Rows from block 2, named by matrix and row number. Rows with one number belong to one channel. Each number is 128 + 32 x the weight over its row's rms, rounded and kept within 0 to 255. All counts start at 0. Numbers have three digits each. After the name is the row's rms in percent of the matrix's.
# convs0: first 3x3 conv (model.enc.2.0.convs.0.weight, 128x128x3x3), inputs 78-83, a 3x3 kernel for each
# convs1: second 3x3 conv (model.enc.2.0.convs.1.weight, 128x128x3x3, transposed), outputs 78-83, a 3x3 kernel for each
convs0.11 096:138121122177187118120233180167158143169173122188174142131165136106176119067173141103131166144070164129098123117139079146249152132142115145106157109078173040148194
convs1.11 097:177105142200139118155088199156129086103130134118188104156164155122170170065104126073111126150155131161092089187111107202131150070029101140129155178146094196104146
convs0.12 083:084178133119183151158094145131120114149116107138077054126166113176167166107166143122110172121181132108107109165063133095170160143113123090112147077163169142103079
convs1.12 096:134152165157115166145028135156148146095176146172169117147147120138173125146151183139191112150101121098090118104073121132082155120141165127119104138131070121095120
convs0.13 094:110128143138173125100134177069151121134092088120114174099153112133112125119089121046111117109118150097111143149120128176137144142110105060111108118109081110146092
convs1.13 098:070065155079149176073137122144214162169094140175159128142137155127138109101046078115116103163092181112114151170164119086094159111114094148132123109109106146116129
convs0.14 103:119138097169091106091153198112174152145102190136115093140094178137086124126101115101126174064083163097119107071107107153110198109174091155136088121148150148146145
convs1.14 103:094115106152171154147119132149123104171141149029110136133190169134136113110144101138129137112133164136100084133098154069151155145144136111097138088162163171110153
convs0.15 105:180112064176219152148201196132160145114116142092081134118118144071134124108122175121090174147082100057075146138199152153145178096120149129080136064116083140146095
convs1.15 101:063132158172084168164153154086093152125146129115095156186076104194182149156155197079073098079176092074125151133081077138161144157148135128079127121133094119146091
convs0.16 100:146107086155121129157151104114185207179107143142173105109134132122120117147151102155136087117127114154063107073103085163155101103110186138101128178150157103128080
convs1.16 096:202125052065122141165151077169176110055132075111101090139093087056115149098121149160156156139131104143081125106153125145077188166202152127154145151128080092140095
convs0.17 104:111117135074136068104072131120105124093125063175132122080137149084122086092148148129116142090142086206114166122123140167128103166131135125119146080082124143112105
convs1.17 096:134121171092107214154181138136141145172161121140162160156114150158083081106147193170145140098186195114125170178143129083114070140124138144134089073077088100157129
convs0.18 087:133129165172149107130169155095117106144138171125135120104143081080146126104083123142114119090106171159138127201152107114089144112116113122104111098108117113092159
convs1.18 088:141117146109134054111134171146114138140132151141121099117138141129133122131103141163104122153096126072151088204111126122116137132148153143197118140089116126124189
convs0.19 113:110111167052151105163132138106100139105158116122066089118082125204168096133050079082144075197153124098171096123158071101123142136136102150161071206096124146156119
convs1.19 106:105112098079093129117137099143146064092100111130128162137149155125111089157150171153160102133139136106133130116114104140101138101095093140094083171129085125096175
convs0.20 110:083144078112178124116099131141145110050148189111124171151133151158102112164124120134146150181171159174106090081117138200175080143139123122107135187185111101140148
convs1.20 106:160069117112133208136120205125173097127106197116148088141111112097107109085116134127129121114136074107135078160135091148145117183176188130140177102161135135162140
convs0.21 092:117200099130159142159098093080070066090155157127132092148133162137124132147083134132082143142133123097091194133112092124125184139100110113159091162144141156130149
convs1.21 091:092141063078145113128165143134128146065141150167159159156125111102109150156109116146136157149101162115137143188105167145123159113048077119103101136127085154142068
convs0.22 099:110157075108149144146149139150153083122133076089118123164175123164128098181108074091140088117120163135085172096151133153180114134135113102106070095139133126079107
convs1.22 097:114141181102160162089157083175131112125103112153127104126127163134137186096141126179125160135123120088177106088093131162170145067059130105118073175102140069086123
convs0.23 093:080082135138123123149114117101103152111175081101136146142141086131144065104104086079138118108194150113117195148085115155150181106109162097145140152141096144145083
convs1.23 090:128109121086108118106132181108114184139110139115159141104103130175148075119089125108109109132183147191126127156169159110138076078122040119145110070103105127142094
convs0.24 105:164128187091122109075112145109137181144110142148081155106122127156134129165105130164168074102066081031122157155142098129130093054113092072077140104172146121155201
convs1.24 103:182074122155082110077168125120122071111115099127113177113122113128094166098145127080107161149115101171088134145155102114127181112083063154151096143090117124110157
convs0.25 095:140161060154071137173094130128106148150140105154139121127121156171130143115147135155084098146114142168113086150177158126129127168082195140153105156153162136116146
convs1.25 093:146153091150134157135161114157135151138145094107146162093164154140184115103156129126129147143152163116105076120161179150168102087112174121152164157114071111080170
convs0.26 102:155170108160089115144165124130115116152114131137151084135194092134151115097103108136115187164157168123132107079092107134124196141121063135145126115085139233129126
convs1.26 097:127116137112131095117115117101125176111165116142107170131159152156172100123125099139121146127130094088069125126076175147170193157174127156147149132109186122141116
convs0.27 096:104117080090112097140163105110174043141128142152130104127075154129158095158117093154106139140106168117119089103131134140143168149153094064116116171186145150129224
convs1.27 093:130116091165117171154139149123185144137082148163153132115133148141129131079115097076129099135128120108169219101105130104136196122171100067120117130087120134162101
convs0.28 097:118159163135131100113114117133144055173117135125150076118139133128146111126102134199123144110137129133098121135140075081085097129145077171127093100150085160149095
convs1.28 095:125169137187121136127149145106130155096100141117053134212159112155165073121131070108114104108088115161183116134085122137176135140068112116127075128056090153103163
convs0.29 100:103169180153096122196147163071080145149107165148098091111129115138159107103107160169108093223185198106138155134098099131161105079120159079136135079140108113051114
convs1.29 102:095087096148121105094101171163132171141108098102100085125066146067122150105108146113117097154118103157139118085120114117119145183157109094086110158158081091134158
convs0.30 096:100106166071133127134147088091132142186089153117158138115099137123102090072111137085184161076092136114177132212120154084047079147158131212164061141111076150140071
convs1.30 093:181131159068117100114143133084094102163135186105159224146099102163087094105145185149188149158128204119120136143161123124180169138186195073118163182127143189174159
convs0.31 101:112133130135102072127116101135130139114104115153118140112152160130137166097141108179166183113117124152127121080126107143111183098126184130139118065152091158123118
convs1.31 097:198114128153121151175097132082145143112070115117143102194116132133123140129101109116085156146133167110121091093127114115095153124142054092124101123106113213139172
convs0.32 098:122149097119146183115147122135120134123150167111179118137187101095178142147194115132138192131096066119122148100166128094179057157162096097106134137108097128135116
convs1.32 098:116174118137151128107143155145072144141155152146070136072102123057083134156166130138135152125131156173104139123033134111123086169168154122155117102115086153114145
convs0.33 114:158111143135139116091165095137064119143142128131192141141068139096105126124096123107186186111151120135116089133096165210136191143153097123153132143177132157083056
convs1.33 112:137148156077100116136108074146154127155176115125121150143178152109111157107140125113103072129169105151133094142169142146221080060120080098040086109137137098137113
convs0.34 105:098125114113111085101136123107117139139111077129122113128113071095078132121131103110089115113123090131086111165048125130138104175143129123106083152172199128116156
convs1.34 101:117120135177171149156129176137159211179154106104149124077104136096166153158100098103119130095160083077095109114100166126141130153152130105138134092179155137086116
convs0.35 105:111150100079173145120150150152101107171105096155096148096127140108168140083098051116093116134120089084133124133143201159129151103071165179099114120165106195078100
convs1.35 099:082142106139094194195110197088160123154063108130163125128105110143086115096109061116044140108062103121134111142107159132187115095150057115060168125126179116169116
convs0.36 083:179144130139117180143168158112118118125152129136097094152096094137113100192206125121154161171145077141183150081127178146098197171128130152086091152147131141160140
convs1.36 092:098106155094139203143109148137027107088156192158176119092121144149141122156121119116209128133134117134170139097124008115129060091114163099107084118055089160177139
convs0.37 095:185179174151120191144129183137092118140101102059117151150156071144214090153112152155186159136097065128120043146214130118149148118163113147172147111115173143102104
convs1.37 093:063094075139229130146207112106124130096102070155071107133112119180073114177111112132109106134110120123142110099141154102120165171174155137128085090101075138070091
convs0.38 106:087116149146080136135139086183164133162132096142169130089161125104165088156102151125131182110099208096122081150103118109135062236089156115117101131093107135116074
convs1.38 099:181152082119130140097117144152164098089152104129116148225163109180099122122132138176138136115122125121158138093135172126139198113102147136118123112056136129030101
convs0.39 104:157115100091133122123120142130105169183185084149099113095184144141134143133127135142134188061114081089161122181119151182109079075097091175235206155106152104140146
convs1.39 104:133126143171144109173106143142107120069124118103099141159115092136116097134143121129141159122124070111163150128074128073127159166189187104117108088114139131062144
convs0.40 108:082109107149199122130130147166227106145098123148101115107138105146141096154078183078095077093099090218125176154208112151123107140081127169193165178106092153144133
convs1.40 107:109124131150110104114123132093116058078125129147156107075086106139132129159193181104090096124087075177151108117110084108059047124218188112114121123146081172156082
convs0.41 091:099099161137128149184141177101127131186137109110116116144143138160174152142099094111143153203123145142193080151130154059075158126122127188164137136061131107097164
convs1.41 097:139123124115095185173098099113062107132105152104104175165103124144140118148144125174174138132138137087081101101131109148221164127089133160117150128139087093168133
convs0.42 104:116146105177120123163134116181139168068120106146094091118083209162098137126176125144151136115176122120112123152121176075141078138066102151127160092182150102076100
convs1.42 103:112034088126116127100087132116153142091098179094141111127172101089131128144153117158099108179130170122122089106176137106092153125147155168121068070055122098110132
convs0.43 110:137127146187161105152108097178139113164085096182108064152125072099136119156147100118134149170164131120102178122156130103110206168137181143126195140103100136123112
convs1.43 105:168151121131116117098133135118118155153067154161157124185160094124087136119130163110127110109134096133118145087130133165159120163104128077101162142200080195159107
convs0.44 091:104111135137185125109153117119150129085117092151130099127093139094109111101097102180153102137161209058067106127123126169145140156142111167097169181150127075086081
convs1.44 096:133079124178107094122139144138141128096094148127126160135086108111093169096150126089089139131191191150108146130090149123068087105097144121092089183047127091170108
convs0.45 108:162131082165070144105123124154144134145140145116086111129113141145132118146111099079142145080098147223124081102138143163141106099131118131133159108148098101167130
convs1.45 106:137146136080165085120120052188115083125129168098122092152120110074123063137132130124160109086159143162191197109092140107098108120124126151104091070130090170109107
convs0.46 111:075121104098117143154106119136137094127142108102146084110140136080163122134161046156159143158143091134145159089078225088136156128120166126132077173113114179140071
convs1.46 111:090146137128123159112153139116139145098106141158126111103160153067141128166111097158144122120074143148107159004138183046130198091169110101117157022129136097123175
convs0.47 098:118152131145150131162120189183183164132140104096094063096142128071124093151083103130100132156142061147171167160113115170112092089116217157142115148120145161158139
convs1.47 104:082113153146138155148147120076112204138118144098149083071121145095081161108130132086129106111110113123137174095153175071160134175105128097104160116160160155079130
convs0.48 117:105197103122115183161179105115101149153124098123085138066142146124125151101067120191109078103114158186121092197157118105132121153149129101109081108107143077107115
convs1.48 114:145143130133098107140091100133159147136105179134155122112101115068068127126146156149113179174145071114073158164160113113058062156104064147135163124144122134164084
convs0.49 083:164141075107175115109090134090188118136131125175119146188081124095149117122145030139183129106156153124087146081121140097075043104156158128131121090110083087109076
convs1.49 093:137151111103106151114139081171160187103134150126108192162147127142087140113160111077170129123060120184105102117128094218142129155090129082122129152121133087153189
convs0.50 095:091107084093170144084170179159148115102110174096072111061171126129089126184100121111139098154191111185106159147149104173108134149154092063172114178189042152101172
convs1.50 098:120104145136119132132120108109127127095166131107120156120135140107156170099101141168126142094104073163148116149063144114128073077165110134134121100126141124158086
convs0.51 096:147130159128128123142101062153103106096102131093107134132171083113113158101168105144119093152085137119113135139157173146100097144136194158154090152141174118134088
convs1.51 098:165127131082121153143102130157134174127128112129117089136131095082048137177118112191186118180202168117128113124115136110120079087083095111114143131109103087165144
convs0.52 108:122132148141149116143113100121089112101099095209094141110056109151131134166102122100084096113177132191148147109063119163128105102171131105134165124092116143111073
convs1.52 106:096084144142116142124163101122177116133079155158084150115109107138129129148208191122155133080148145140148154148088119130151153179151102153125145158124112104123093
convs0.53 092:158143086118121099138165131157127140189156121108089134083172143150071109115156121111053150087135148175152091093148117074205134135118148091080181117125134150121153
convs1.53 099:114122135104169088184087153111126116125127168156060087120117129092152107136123105112123118102135126123139154108152167103074154130073138063133137157120134120096122
convs0.54 098:123170126125072067143041061135163174111126196153132169130115110142080158149092118144119076116106103162137116114118101119102116125149111144085078096097140177204189
convs1.54 099:118141157131159186140132115130155132118152147118077168127103102109109109190108095144082098075104120098107091103166203122127177121054125114118098128139135114101162
convs0.55 084:082081114163116134144106156160154155144144109170180183156152094136176130169138144125136108124188141106133125147102107162103154104085130137120140164197138149130162
convs1.55 092:082153094126159099072169162131101043119117080111107058103175171076164135114094128137115088085113086116141130158135185135161147167180186204169112141136115132118141
convs0.56 107:138101132142133098201135131181092084151182134129110120114136095129092099096143142155185174138208069126132131121096080129144120068138085136110156125118175198188162
convs1.56 115:133089098072101099152148130091083156141091148104137134066085107094098150175093130169146129180188149086112141089081088103074161114150143204073122115092096134096167
convs0.57 109:116098145147117120168119094143112142111120132114130156155173101179148130155141120132110149214233179112125141129104150162095073100105086138159111148086139141108143
convs1.57 114:087129097124109146088106088113155144124102107145131110102090077111093115124074098123159124154189231058096094097077091108134075114098139139104088137148149077073086
convs0.58 082:062109101130133105146114126104119110076201204172085116154120099134084104171163154094098176134152079189129140132152132148125107151175127127094081059107130186084143
convs1.58 096:157162174160103049104042116181111115096105140133172104082147133110143160135113147145127142142078126142142113156167090115110119120107159146122173097186130143115144
convs0.59 110:074157139100142139102087093145141117158046126081126142126113117114101094120113145129095112136121173101159107131122133107119169095153059115143084177139103166140126
convs1.59 112:118136132164121168108170125125170155126125119114088138139109143162087144107144119097095146106103145156118134144121156180144126101082103133157167153132208144173075
convs0.60 083:152105110134151156102097121104159170136118143089142099069109178188125164164115115136130083109201155169169102105168122126110110143090130120106098140155108106119217
convs1.60 095:104107156152104100094106068142133120125103061130097105172146093106153116101154100080157221116124099083114134126172151124146095108068128139150101195123152156114143
convs0.61 076:139160190130111106079092123137129141138090141170157175107169119179166107051117138201143073163144133105155142110105088091111172130125143103106074151120108143117106
convs1.61 091:112142105187165155155167128143151130047124148080112137161117177182129078114133172119075120150133073202098121102109081187068152137135155178118106104147173175096105
convs0.62 086:087142126094128059120119075168158100091121118088108103147104179151103103091110138144139124168146155075103129167146089111132111165104079111133112140107111143102120
convs1.62 096:159139102147133174126097150171139172090129098141101132095096074218092094145081134062106104152090095182108136085074109120137106166108126090147072142111126153090108
convs0.63 118:080160099138074153146107123149115132123152176128109147153141167172124193121170112115156139168188116149180156112166158120137038092200160141157076130155097120179076
convs1.63 115:111191099134123104164113139123112153116120110095155137088109194043153104156117092072151129140091148155072149142057158164174141176083180106094114161148097099078134
convs0.64 098:132124193141169118157126153100133189055091224113172130120174096085072122168112085142146193120170215103143147097136135101147157123152198095086147095104186146158184
convs1.64 093:164208107144161142144127134106102061138114088146115107166215116109162100155121148170120186090151114129081099071139162127113125135142132130124144122105143130183156
convs0.65 093:114088102149091114128155161156079161124135219156183134114135090111064134142087109163142156118077184147114109095115079088173131128100146092091135164104126070130184
convs1.65 098:139111088118097126155170121214182178157152190120125093134136150097170078092081140092134183072155133155136188144145193112057150066116145158130103100121156137140105
convs0.66 099:151102099167099126177033138127111129035096179139114067177086151134052124093142113122147139163133124130111112141102097109143164161114113128120108152120094096119100
convs1.66 103:144138127147107091153154137133131098138132149103127122118129090136127106126103096107068149120158155098124151103108131122171142132144108086091096184139052118112117
convs0.67 106:128161120103108126131108130125101074135145167143086109154116153131120172157170125155092140121079174122135076168130125121143095101106099073094168147082103151192116
convs1.67 104:146156157093135157138094137113102134112125182156101087099090092110146108119151084159167078218178162096135094158130086182152120096092114105112092175101136154125145
convs0.68 099:109142144134149100087129153128142185121133112122148206121092093096136081138171110105057172114112176163194128134177111104094204125084135183187129156154201124180139
convs1.68 099:168122173139129147204160121124128116178156158119111123135110091126146157121175141056096075148138166113146132132141114096133094098105120111195156105178128164106078
convs0.69 106:110135096120098102125122097155135093123147107110114100151148223122104200144109138118140124141111146158127089063084174151119105102181111134140188141118144152120129
convs1.69 100:155093154131123112161134082120091159202132064176173091082148093146152123154121042160123101130157118113176122122140163167114150131165135138103105158141156127122128
convs0.70 099:145090192103117129120122143145189151142135133134178163110103141159089067146130142115141156154096148158126044151165134182089145209175086113156145121054181134165120
convs1.70 099:045207129082108115172142183117126108125117105119144110118187178172134156088153128133144120149142165100144095121105095089186173126153116133150104169141068143058146
convs0.71 097:087085114149080153141140138126179172157161170118087107150192166121190137100176119099134100105157104139114157089168150172189129113093197115206144143197137124113133
convs1.71 097:141157150140105113108076173122129169091129108111155083166103140110125104168122109110098102110141142158165142122139109138094164118166164117167158116085126113130097
convs0.72 121:127146151181108167127251101141087124171127151082189070143138085100121148168113121112156132136158180157115145110170149164120140111121115158191143086163137132101098
convs1.72 113:123079133083074100136050153158059175079201093129088089090140161121171105133073160091130176041127102160072148159136109123088104078106144125136122101089186127192093
convs0.73 096:098084133100133198048118097167151145141115157149129110116094176102145097079105158113116097113145078144106131095184143124125126202134123136188112125111064129137114
convs1.73 096:140109130104127150129168092126121128113134122095164144143104135160095078178179164115119156092127146127117096103131068052138132108120101179152111110117208135133082
convs0.74 092:157073089171148135110104153091138177117140063127099151172131114119086106194151094081161130187109156128159079178126199112125093152140165157117066097176107136229125
convs1.74 097:150143093101106089109168104102130103142130130094171161113120142135128076189117100152068134118138043119080097135204115100075120100114053157084123126124078073121093
convs0.75 086:111145146092242161111091121136161202129075159113041129097146131095090132144109100159100139189192117114087164148157123143150161158126120174137133122075156065082182
convs1.75 091:076152108121085132116152096103142127078160125131083148143113115083179141126160183113129116132086163137091092156106149111134149148051137104142144208141106144112202
convs0.76 097:163137101205072124116142076129130087188159128192142108157119148088095131143090076105161149107169200158142100130101126134188085102143124190159149118151156165145145
convs1.76 095:143127077172112079144130132135114135156098130137129124100151067124144176156127086124105117159179075138141119132140159183099105121161080105097170184118144173149099
convs0.77 094:127179111136047094099157121133141173136147123118159145119169113122103109173123110136195109104122193115180131158129130086122167132182077138103141056143192146094123
convs1.77 098:139088178140139131124182104123107106127140153120135172166114054121113169127127110204075120143128157160114155149061134126129121131160123115117133062172161043205110
convs0.78 092:159135116093078095142171140115165145098168148116130155144133142143091109152121164119144105078091147124107135115129182115132140170114109071205106124176155148109052
convs1.78 096:057097124132157174122159107133137135160107111150070124072143130053209102137137079138117128141201146145113138138156171190150119115160184130180120130085167119156109
convs0.79 109:113105152142124167114153114142178213122146133091143131113143221163047091135149091108169079138118039172133165140140189134131144113112077134125125128087061147142070
convs1.79 106:138119166076117111092118135116083119150144130072109113078166108108122161130127178162134138076133119100072088102089122096103089196116171125078109093103041119070184
convs0.80 116:102076134116119133165097125158126077176142149125153166150120094137070126162089094088140134154194147121122156162112158127156124111123103169140077130138116148128198
convs1.80 104:130185071101118130145107135139105167117182094148098232079157141102122130169107097118169099117129174131153132096152146158136134113127107126053092134090160044164208
convs0.81 088:117175137171174140128087136099145217157142168158091160130057156140138114107134088117103121159111107083104155127131174115091079077121205173179122105104119149102030
convs1.81 088:140105166129111152111157067095111129135055122158150107161132154166109161123220113128159152182165110095122205101159113113093131127162174118124156127204113105098107
convs0.82 085:108100170144133113123144134134097094141148149089059072054152127139158108094142122135215091095119093143169162083098077142104221166085104113150033101116153135150133
convs1.82 091:110097119121120157116123142125063112129172152102121123068184124108126196121119102085108109094125159126140207080102135119148132192163114143141082151075115171117191
convs0.83 107:144131030118180200063155131129116186077124125095102091069127172110070092102092158099165133121097045187094065105147124065172169108124152099093164138089133118090071
convs1.83 101:105122141124146130186145113135131157120109089095081124160135123205169129109163171142129158186117135137126164118058160111125126157143117155134143180129106129128156
convs0.84 116:121124179134092178125204073133101097119133169082190105152119120132110100072175120177137139104171155071100163122136063132110131148102115177069133115162072180088217
convs1.84 105:147139167133121145070141122102119125130162089127100127121116134131099152117171080094098157125152087090190115101150156138150163187153145080147061195098156137162169
convs0.85 108:176100154128133115126114063183144155143143160130089174135114050125067113098175116164124159143155119136137115125101133182127044115131162176141050231156067164119145
convs1.85 103:169129105111115215147089152157128175178125169088157120143135119104119102099129050164141086151143114106200105166187144170152113138132158115112103131075103096118174
convs0.86 104:098105093128134159186101081076151113133148192115143106150111176138110124099130115126089123131204191128133207163133109107113137157145160129149166123169120166190104
convs1.86 100:151185163146127151055140143123137113121194093110100158087112132084049103087190115130141077131114171137086154089165123100074157071108188101126150144113176082148106
convs0.87 096:146175092185121090147125162056100108104143133176053121134104173129091110148164108216125072099124130057111088112091123109176189152059106137104141163138152150143146
convs1.87 094:123091138112196125148123163154116104134097173073165170117115115099194166122108114100092182137120105099149078190122135044094151161117103142095088112121199130141195
convs0.88 104:188080168150211139101138146185071107095166081130124139130121105085073194146093114094141097123148117165106140138136156128203086094216117087146092121094087112126156
convs1.88 099:098140151159130113110167074166138126132140122166112098135152108162115147207157111072144158116049041091112123121089153127144144125118228097112173117216101083125212
convs0.89 113:194136121171156228081090136111150089147108181122128093135166147147141146090125088151093147084106089078127114098175195153138089158091159054163166153121128117090148
convs1.89 113:109131079150150167055144085151102132156149051144117111150130137136205114142158143141160093076124161155169114158116083139138119109200214150117134134080080053179138
convs0.90 092:111145103133175143162110109123151126080133119139175134129144194134115154082143108069135055154124122136142109155155134125102084169129041108101183127172132153162114
convs1.90 095:154177159076108151129148138122125145127095053103113147161179194159132132128134169149110124120197167150164133145119100128147173106100158135133118136133087160068117
convs0.91 103:074123165128123116078157141120125111143149127127096129141171154153130085159153138111143138081115089173107100150138132221132092092157098090102130156140065086119108
convs1.91 100:077124135140101104090123144089134127127040162058134155155169134131144169070080118131158120117160138141158150134207159131166086091149138118145146121138102108144068
convs0.92 104:134127139132142185086199138096093145160193162141140146153115137113121142074198142125122121143096144137176106178148116165157119151169127170120118112149121148183124
convs1.92 096:133166132097120180172140175046074133101116174140163136114114097150200137160211160098158161136125121132098111159029134119163214168131089104124144195057163145101127
convs0.93 102:121115158126170178138133101111139114073127143116106154164128147097087131114065118133178151124141146125123159172106181177172143124197131147107089093085096137119153
convs1.93 093:179150118173156190200112155124099147135114144111130126171188099155088078144149060133100152146124144195095161084131165129070115107169129142105116128132158114084083
convs0.94 110:147167115194140100155108087103151140170106146122153055090112130097139138111153093167154085130159141149159122147141136085188196138146099142117131121144208116146155
convs1.94 100:094132118219149058155135143171109127115115134126119112114111136198152105122151103107131082194070094161151184136180103124127163120106122078113070099096119167073168
convs0.95 105:150133102140161159136085053114194163137123106111150132156159161098116130078087092117109128150206207186136122101183147124098126184129110131094022117118115149147153
convs1.95 101:151134128076118159156195129159160099120123134152116131133146125078087089113144121150193150142105165198140132126144156109116121117099130087085125124145122088098106
convs0.96 117:165112146063136162119116087195192143140157118192128162091113149138057125203146083142081092149171094104151141056095153121135058100132102087134130152170189101181117
convs1.96 113:167099155202123129147140106156125086123114167111119060149070122113164138166087122096059124141132107165162094093115208229105093128163188149144149131165170132090138
convs0.97 099:086154118110105109112120130117126111104104124093118132159082114117097131106106145121181131095073057121138148175103137092132099120192118146184116146113150078112103
convs1.97 097:134101096099139126120129193148086142187165156121089095128135071126098115135125161142109129134123140148077122110104139102103064173108124116121095123150170095113136
convs0.98 090:095070109126128145138143107141122137108116044077160097075140132122170098124100100158100129128130180097168140159086137112091112080123165242118145095105099144095160
convs1.98 091:109111107134104151075148138196112109169095115130147126062124114174115096110127148104164172134196117178169115151153176105143071130125104163107083094191110153133087
convs0.99 095:151059099118114189129135108104137120119132124164125112114119136155133197128150202065104172184127121053125132081092120129125166087096132114167132126179124118119149
convs1.99 095:088043127042152079102131137127157142097093093135098181072070160129143155114180135091127140132086130150110131124133092124117094155136176103174131187102089131176138
convs0.100 088:132128123098099134113125125106078120147040124110139119146119134102099136094176076122122118098148096093138212149166062127087130116153103143104123099128093144088119
convs1.100 093:066092101114111130099141132103101147141154144108118162017126180071147152100126111146107148076091149134176093119114118143156128130161142126112103147147178120144150
convs0.101 090:125142106088152135077142111165105118122077122159109086125133128132169081138126211093112126102142178168141146146105164145161098141154131126138195160187093121103098
convs1.101 094:122144155137167141115151149117097109128097121133193166042140116123138153129077091068096118130169038164177190151158133109207122108132099126102096095101085157166102
convs0.102 105:106224129097079075115119154132145158156161081146095117129117155132065098151117099122066134075142118134123095164119104092105113165100097210124138108131148137081123
convs1.102 105:120127117140125137155119146127140089159120118111147130141103123164129102093103142167131140149176212157175138129174154134147118141107080124115133086141116126108072
convs0.103 089:083159121093155134074071146169145145111163167152115120164108120132084086190108052118087128143131092086168149104143123165133121132112126115144156143106081171120115
convs1.103 091:153070108127135141086117177131130107134142153138125159176142093150145105163077101110080161121132147143128123100106151144149095111087130109115179129136176133186192
convs0.104 114:094146122150164156142133126174105082117155158122109131120132153087094184131118170136141103143103163123159139127136154158146125109091063141115176165139113117139137
convs1.104 110:128073137152129078149171149195160159085112158124114083138143138088122154104126179157044070112110122145118150177148112130094139075075119115102157104134105117075134
convs0.105 114:212087166086164101094163142146142123159157072135118175128145170099099109182108160059162090138060077163114131136128103123135141147092110123134107163172125160105159
convs1.105 109:153097164124118201136145102106155111127155115087083169124124132126166161081112137131067083097158138186107124181138160151133118154121114110145188155160153081100108
convs0.106 103:129134118148119155113109148110134145083148175111132121140173148136214164157095161143128159168156130097186137099116117131153091171091141180170089113127161125133163
convs1.106 102:092093102159098103110152158171098113131098114142099176120115170125105108066151153095126168118126097115111017136153161127129054144064144175167129141108101124094074
convs0.107 102:146130111130126126096111151079161144087151095093106155095105112171148058117076123215093106148101116124088091176174085087072180148150118184162123113141113142152106
convs1.107 100:166109152113138111093129099124124112099148103128084170099114110128106119048107124111156126120097075122091104126166104136101177171080129089152123050238144135140060
convs0.108 105:112114127100142116156172160065121133178116142103083134166094096128131120116144110119138108194116180114128189096121137174156126094106190061059179155142101117168096
convs1.108 105:126071155124086147141157133099161113106119158070127138100111147119131162125141121080072110188060085090146084125169127119109136088075115101099204140212113140093139
convs0.109 086:129113153144108133081107208141091114148121108145049135120123141111030168095127149119093144131115115111123117163162172141130111195174059091151099132104167112104106
convs1.109 093:118112124159121157109098147131087131131111174119084115141056125091177159110152093084119151146123154107124121129124091163133141096088098153136157085131128169118160
convs0.110 107:139107140116077091096172171149143078072117119145108112122066095133150127161171107054135113102104099144123182153138088132112147127118136097090121136141168126117102
convs1.110 105:106156137121141139120093150183130145143147139135175174117149130111152109113090148118137141145119138115160174175112095123117095004067129164128133168115127098120099
convs0.111 087:083083137152192114145135142191108193167144117139110137134053156209103128111120133115119101145141133135159122161155147156082144151163087133054127162101140085190131
convs1.111 088:143175105122188076136130184127106164144142097178149092137182105158111117148108129121135113119125107171080158148131120121103142125110163107112113133142137136095167
convs0.112 092:140110122133156120128145116139201138166110091163160154116135161135110130100089106143138118155176049146139255151099119142120088109121116197147144202199123130126129
convs1.112 098:096164145163151144096159158111071133128138123075104134131156125107132148101131141128189137105092137157151073161144093159135071133171093106089220181140121196150105
convs0.113 114:133181128125113141065130046139137094095106103087131137126070119104066112129083110165164085100124145133188134153159171101173145080111088120087134145109108140123147
convs1.113 113:113128079169164127159095134135121108089155139149122112074117121150116114183172137137117126077133153117063105100116148134114093121154225169135129104061131169094108
convs0.114 102:157108065120179142154117174181098174094129095159098168134116111095098159143102037167137088155096139171120099092141166077115157141089171080124129176094081133168138
convs1.114 098:121111096086103116120113095159140138142094121136174062160115104078169162208087101117122127103105110190168144097143101131146108145147169118203100174151082159088139
convs0.115 098:133115068106162109138150132131099077055096157158122113170108117171122069111129152113157110125124098111119120070152146183087185049142095114179158165090098170105138
convs1.115 098:138116069130107137125114151160167112095148124090148122148102151189109142125182109120123149131111205161107142129137195169180115085186172117121138150149093151113116
convs0.116 093:151141119131140178163079116091161157167073141115126191149135122152138098136100118096143091155098097165138124133106085125090093138179110103162176099120120114138100
convs1.116 099:094146133204095167130113127118097068086128114135099144099173111137084112143096105090123153101107144154147164118103149149178066174170108128107087082124153122149130
convs0.117 087:081159168131165142164149118134109168078086076148186099139080128120147123075131124128149123092108186176170155091167083109127121087107148157198162097157118182125225
convs1.117 098:100122145147123140194139103160147170156132116117104069114134166158124122115161070186131102113112125200088133116136149152127121122086118105152163138130193111141116
convs0.118 090:179193191111142102107146114159184110172151131109127157143117158146177098144093127080161141121096142152107160099099097123107049141133088099081093070145152136099087
convs1.118 095:151150144137119122118146136162197129150112075082110114134198180151103190087119150115119119126124102130140153127102159155124125093153113141134160082150115114126119
convs0.119 087:125122153132158153082100114088090132142140110118133115086141159109127118175075122111186132109099180128119140094114099116098127166195174153109139182124079164111109
convs1.119 094:124131183111154150155118100120142146111113116129138184119130099160162179111148124137068094111171204100086161130079123209233201159105082110109140120097198104089084
convs0.120 089:144085151156143095175137137083098095128153139122148178136085135110110122123171142125176141115148148158124121139155077145159111116217108133117114146045152117097143
convs1.120 095:150126055146148148061129055138114069152128113116087104112166069085186107084131088135120115104185128160153159138143163102200102144076099171161097132168113120082190
convs0.121 102:120063135138080153104125191126145113154128148123133161072157139124121151102135174079147142177159116162172145044122152121170086132166017087112180163127172070121138
convs1.121 101:114121125059136116136096155098150091147136110172156152130148123137155109092097130112228175125093172136082158124125138130181148141167128140176126091134141103115189
convs0.122 099:067136112100118161192144139091122163150082119161080115119129168141149125090116153102122054170158115131131199192110149103162123145111165083080126077123107109138105
convs1.122 103:149178044142167146164115167131118122108094112166191144167090091207119122121096162109212092043153143153113137125097125146126164095171134130157130141133112133133093
convs0.123 122:170147094106124171106145119084132139106126138121128162117150160106160134113134116152146085189087104138136175119219098135203080068199064155055180072111103100110130
convs1.123 114:157104136141134108103142127124152145139061149115121041134126149144159100117131119127177141146167126138162135126142129117228195118113153088146106134137110113085095